A small image VAE, trained from scratch.
Model: 6.48M parameters, 48-pixel images, encoder activation swiglu, encoder patch size [8, 8], encoder layers 8, encoder width 256, decoder norm batchnorm, decoder activation leaky_relu.
Training: muon at rate 0.0044, batches of 64.
Rows from block 0 of the decoder of a small image VAE, named by matrix and row number. Each number is 200 + 20 x the weight over its row's rms, rounded and kept within 0 to 999. All counts start at 0.
After each channel's rows are labels from the 100 images, of 14976, where the channel reaches its highest value: "top examples" is what is common among them. Only what is clearly more common there than usual is listed. The data: photos of plants, animals and fungi (iNaturalist). In brackets: how many of the 100, against the usual share in percent.
# conv: 3x3 conv (decoder.mid.0.conv.weight, 128x128x3x3, each kernel summed), inputs 0-127

conv.35,214,209,184,184,195,209,190,216,201,200,195,205,168,182,213,209,202,181,207,182,199,194,200,202,201,132,203,191,199,189,192,208,183,200,187,180,203,202,203,200,170,198,206,197,199,204,186,212,199,204,200,210,207,189,216,194,210,183,191,183,196,198,207,206,211,193,199,168,202,223,241,197,203,204,214,196,200,203,221,165,193,192,210,200,194,201,286,197,197,201,195,197,176,203,59,163,195,213,197,202,189,202,204,209,200,174,189,207,198,199,197,207,187,197,214,216,189,198,205,200,217,165,200,213,191,199,206,191
top examples: phylum Arthropoda (69 vs 30.9); class Insecta (66 vs 29.2); order Diptera (30 vs 2.6); family: Syrphidae (28 vs 2.1)

conv.106,257,196,211,161,185,187,173,227,198,202,191,198,211,217,185,184,202,169,179,190,203,219,207,241,197,212,199,190,209,174,177,222,195,211,180,177,196,210,201,213,203,200,207,206,203,147,218,187,200,216,187,231,191,216,230,198,203,230,242,187,167,212,227,222,188,208,197,197,183,183,194,197,212,234,219,213,179,182,200,230,171,182,180,205,210,199,140,192,196,190,187,202,217,226,241,165,197,168,175,202,191,201,205,228,199,149,198,240,203,189,195,224,243,188,208,225,204,201,217,192,203,202,208,198,185,200,199,222
top examples: order Passeriformes (58 vs 24.9)

conv.123,169,206,201,213,195,226,187,170,200,199,148,197,231,239,183,227,155,173,210,205,199,184,220,206,220,275,196,204,201,188,201,222,188,180,181,189,199,202,202,183,211,203,221,200,202,162,227,187,202,200,231,184,194,217,189,205,182,203,212,173,222,197,244,215,178,207,201,155,209,180,169,214,178,218,193,213,225,172,228,246,216,198,188,198,190,209,179,211,201,173,217,212,203,198,165,212,201,199,173,199,234,221,190,232,201,201,189,209,200,206,193,193,226,203,199,193,208,193,161,178,202,220,193,186,215,202,185,235
top examples: phylum Arthropoda (60 vs 30.9)

conv.118,202,191,237,186,199,226,220,221,199,200,221,210,200,178,190,203,232,212,218,200,198,234,190,211,190,188,201,192,192,204,214,205,213,199,175,224,203,199,199,214,177,199,183,213,176,176,186,196,198,187,173,215,181,207,225,175,224,187,220,216,160,200,203,172,188,170,197,173,193,202,189,168,245,201,222,200,183,210,179,173,154,199,175,199,198,171,201,189,196,184,187,182,221,209,149,213,209,221,226,203,192,192,202,225,200,200,187,238,195,195,220,225,206,187,236,215,181,203,266,211,192,169,175,187,136,202,192,173
top examples: phylum Arthropoda (67 vs 30.9); class Insecta (63 vs 29.2)

conv.112,186,199,169,196,190,203,178,183,203,193,163,196,247,178,216,206,181,211,184,228,202,142,237,221,212,197,201,211,211,237,203,177,191,189,189,182,198,200,199,219,203,198,199,204,210,245,206,219,200,224,218,185,213,201,201,192,163,190,182,169,211,226,225,237,208,187,200,189,194,190,203,212,190,205,159,235,202,170,209,186,183,192,214,191,201,202,225,242,205,188,210,215,208,202,116,217,185,203,191,203,241,207,197,188,198,192,222,186,200,219,160,196,215,217,167,195,220,205,199,192,192,193,212,196,155,201,198,202
top examples: phylum Arthropoda (64 vs 30.9); class Insecta (62 vs 29.2)

conv.74,195,222,222,186,218,241,152,163,199,195,191,193,222,206,178,205,203,179,216,247,198,180,209,190,203,218,201,198,191,215,216,208,217,191,154,198,201,197,198,232,263,198,189,207,210,213,200,215,200,195,180,207,202,197,177,194,196,203,208,203,173,212,201,225,211,231,199,200,202,214,196,215,201,202,169,183,211,159,206,187,200,260,217,194,203,204,152,206,202,164,214,190,261,189,191,231,191,190,197,200,216,202,195,213,198,210,207,200,199,219,180,229,205,201,214,211,199,202,203,187,182,242,204,208,198,198,162,139
top examples: order Passeriformes (52 vs 24.9)

conv.116,223,191,177,197,184,195,229,232,198,204,173,198,177,212,208,194,190,149,185,190,200,204,237,212,209,179,198,226,213,195,220,163,195,206,228,234,202,201,199,177,192,201,201,210,228,179,230,203,196,221,191,190,209,146,222,203,183,218,190,175,202,216,181,192,209,174,202,203,205,194,159,223,207,206,161,207,185,244,200,181,178,174,227,205,205,193,123,195,201,225,214,193,178,203,247,214,198,196,190,202,187,189,202,237,182,216,201,196,196,220,195,180,169,196,192,185,215,202,200,175,184,240,176,183,190,200,207,223
top examples: order Passeriformes (52 vs 24.9)

conv.16,191,202,208,228,204,177,207,154,200,194,194,199,163,195,184,243,196,219,231,188,201,197,212,183,203,199,196,192,187,203,215,273,187,190,214,143,203,193,197,188,192,202,190,208,201,199,218,215,204,189,207,144,199,185,174,196,203,175,160,223,237,196,188,193,178,166,200,187,210,185,190,209,189,195,185,181,196,215,198,237,236,265,209,192,195,202,194,197,205,194,197,205,169,190,198,183,201,199,235,200,196,202,196,157,198,209,194,175,201,220,215,188,182,201,189,151,219,196,215,195,191,164,210,194,219,202,192,234
top examples: order Passeriformes (50 vs 24.9)

conv.61,218,192,185,206,200,225,206,220,199,202,241,200,167,213,198,175,203,192,214,187,196,208,176,199,194,134,197,225,202,216,190,217,225,193,237,207,198,203,198,163,203,198,194,198,195,225,166,191,195,206,194,212,199,196,216,198,205,185,214,182,221,187,195,166,212,203,200,190,180,202,216,198,209,188,217,194,197,193,208,173,195,219,187,194,202,189,265,188,206,191,209,184,165,191,88,163,201,191,213,202,196,172,198,167,179,222,191,210,193,183,208,194,194,195,203,202,206,199,225,215,197,158,176,193,203,202,182,181
top examples: phylum Arthropoda (75 vs 30.9); class Insecta (73 vs 29.2); order Diptera (27 vs 2.6); family: Syrphidae (27 vs 2.1)

conv.21,173,222,219,176,190,213,194,214,203,204,190,198,210,193,210,191,197,194,233,207,201,224,179,209,207,201,207,186,203,181,179,219,182,209,204,199,201,219,196,237,179,196,213,200,179,187,178,163,200,205,208,207,208,159,215,223,206,173,219,166,213,212,217,213,212,243,195,164,209,207,271,201,194,157,211,163,196,214,195,204,192,213,204,204,184,200,203,169,201,203,202,203,192,233,141,250,192,222,174,197,161,204,206,188,184,194,190,205,202,197,201,207,167,184,219,198,212,202,150,184,189,249,167,226,188,201,206,192
top examples: phylum Arthropoda (66 vs 30.9); class Insecta (65 vs 29.2)

conv.18,247,180,190,178,201,209,189,186,203,198,204,197,169,207,183,206,191,164,186,191,196,173,251,186,205,212,199,216,213,224,233,192,229,200,189,162,201,199,197,178,236,200,196,208,248,226,229,204,199,182,211,193,203,208,181,200,207,230,187,215,234,222,193,182,187,208,200,226,216,181,168,206,216,180,160,176,182,137,193,201,219,238,184,203,195,187,182,196,201,201,203,190,191,193,268,198,198,187,185,201,235,194,191,173,192,226,206,207,199,212,211,233,229,215,193,169,203,202,175,222,179,220,212,184,196,203,192,205
top examples: class Aves (85 vs 55)

conv.101,184,223,189,199,200,211,209,205,198,205,182,197,240,200,211,191,184,199,207,204,203,201,195,204,212,220,198,194,192,168,196,212,175,191,211,219,194,213,202,192,159,198,199,195,170,179,207,170,200,225,198,188,204,176,227,212,187,177,196,164,212,195,213,220,222,183,205,168,190,205,198,204,169,192,222,218,218,216,220,202,184,168,223,198,198,204,263,209,200,199,208,207,182,208,67,218,193,222,177,194,186,197,206,211,209,184,200,192,205,195,185,168,185,195,209,190,210,200,193,171,196,198,184,199,192,203,215,230
top examples: phylum Arthropoda (64 vs 30.9); class Insecta (62 vs 29.2)

conv.17,164,185,213,174,210,198,174,193,204,205,200,203,145,206,214,192,216,177,200,175,205,188,188,184,195,210,204,196,191,192,191,205,201,202,217,231,199,197,203,237,178,198,196,189,190,190,212,200,200,200,174,231,181,181,217,209,212,208,176,179,154,201,192,224,202,216,202,219,229,186,180,205,176,181,229,198,178,228,155,235,194,202,244,199,200,203,220,180,200,182,187,206,180,193,267,193,196,212,183,200,162,193,208,211,216,219,207,231,203,165,201,205,176,195,163,193,193,201,137,199,190,199,209,202,255,197,229,189
top examples: order Passeriformes (51 vs 24.9)

conv.15,216,200,220,172,190,152,197,207,195,206,173,197,254,174,228,214,216,191,179,194,200,249,197,200,195,195,201,173,199,173,202,240,182,190,231,205,199,191,196,216,193,198,188,211,187,215,203,170,206,177,183,199,220,213,223,207,231,241,186,208,185,191,207,228,209,200,198,237,191,226,208,227,240,207,224,186,186,215,216,174,169,174,190,214,201,196,144,190,202,207,197,186,200,221,188,244,204,215,189,202,201,191,209,174,204,183,169,201,204,198,206,196,191,196,210,210,186,203,249,163,210,223,215,220,147,202,221,198
top examples: phylum Arthropoda (72 vs 30.9); class Insecta (71 vs 29.2); order Lepidoptera (34 vs 13.7)

conv.9,196,217,218,156,192,192,178,233,205,210,222,204,196,175,237,188,227,200,204,198,197,229,200,206,196,212,201,180,195,185,193,203,200,208,190,195,204,211,195,264,172,198,202,194,192,231,166,221,198,199,187,241,215,161,228,194,216,188,198,187,162,194,192,218,207,217,199,197,202,205,211,191,209,168,209,166,172,193,157,157,161,202,196,206,192,192,180,184,194,200,190,201,201,192,269,206,207,239,170,201,183,192,209,171,199,203,208,212,196,182,207,239,188,187,229,240,190,205,196,196,206,172,205,223,182,199,194,158
top examples: phylum Arthropoda (70 vs 30.9); class Insecta (69 vs 29.2)

conv.58,222,222,195,194,210,185,219,226,195,206,252,203,238,188,208,183,204,181,192,204,197,199,203,183,203,251,206,196,200,211,170,201,198,217,173,212,204,195,203,192,237,195,218,182,184,197,186,212,200,213,216,236,214,198,201,201,193,206,186,234,195,234,157,171,187,167,207,186,205,213,202,193,169,190,187,179,199,191,167,160,213,191,222,210,187,187,148,194,193,204,196,202,203,177,203,193,179,189,189,201,160,210,217,151,185,195,232,171,203,189,189,232,184,194,177,242,198,211,181,222,233,194,225,220,248,200,206,164
top examples: phylum Arthropoda (67 vs 30.9); class Insecta (65 vs 29.2)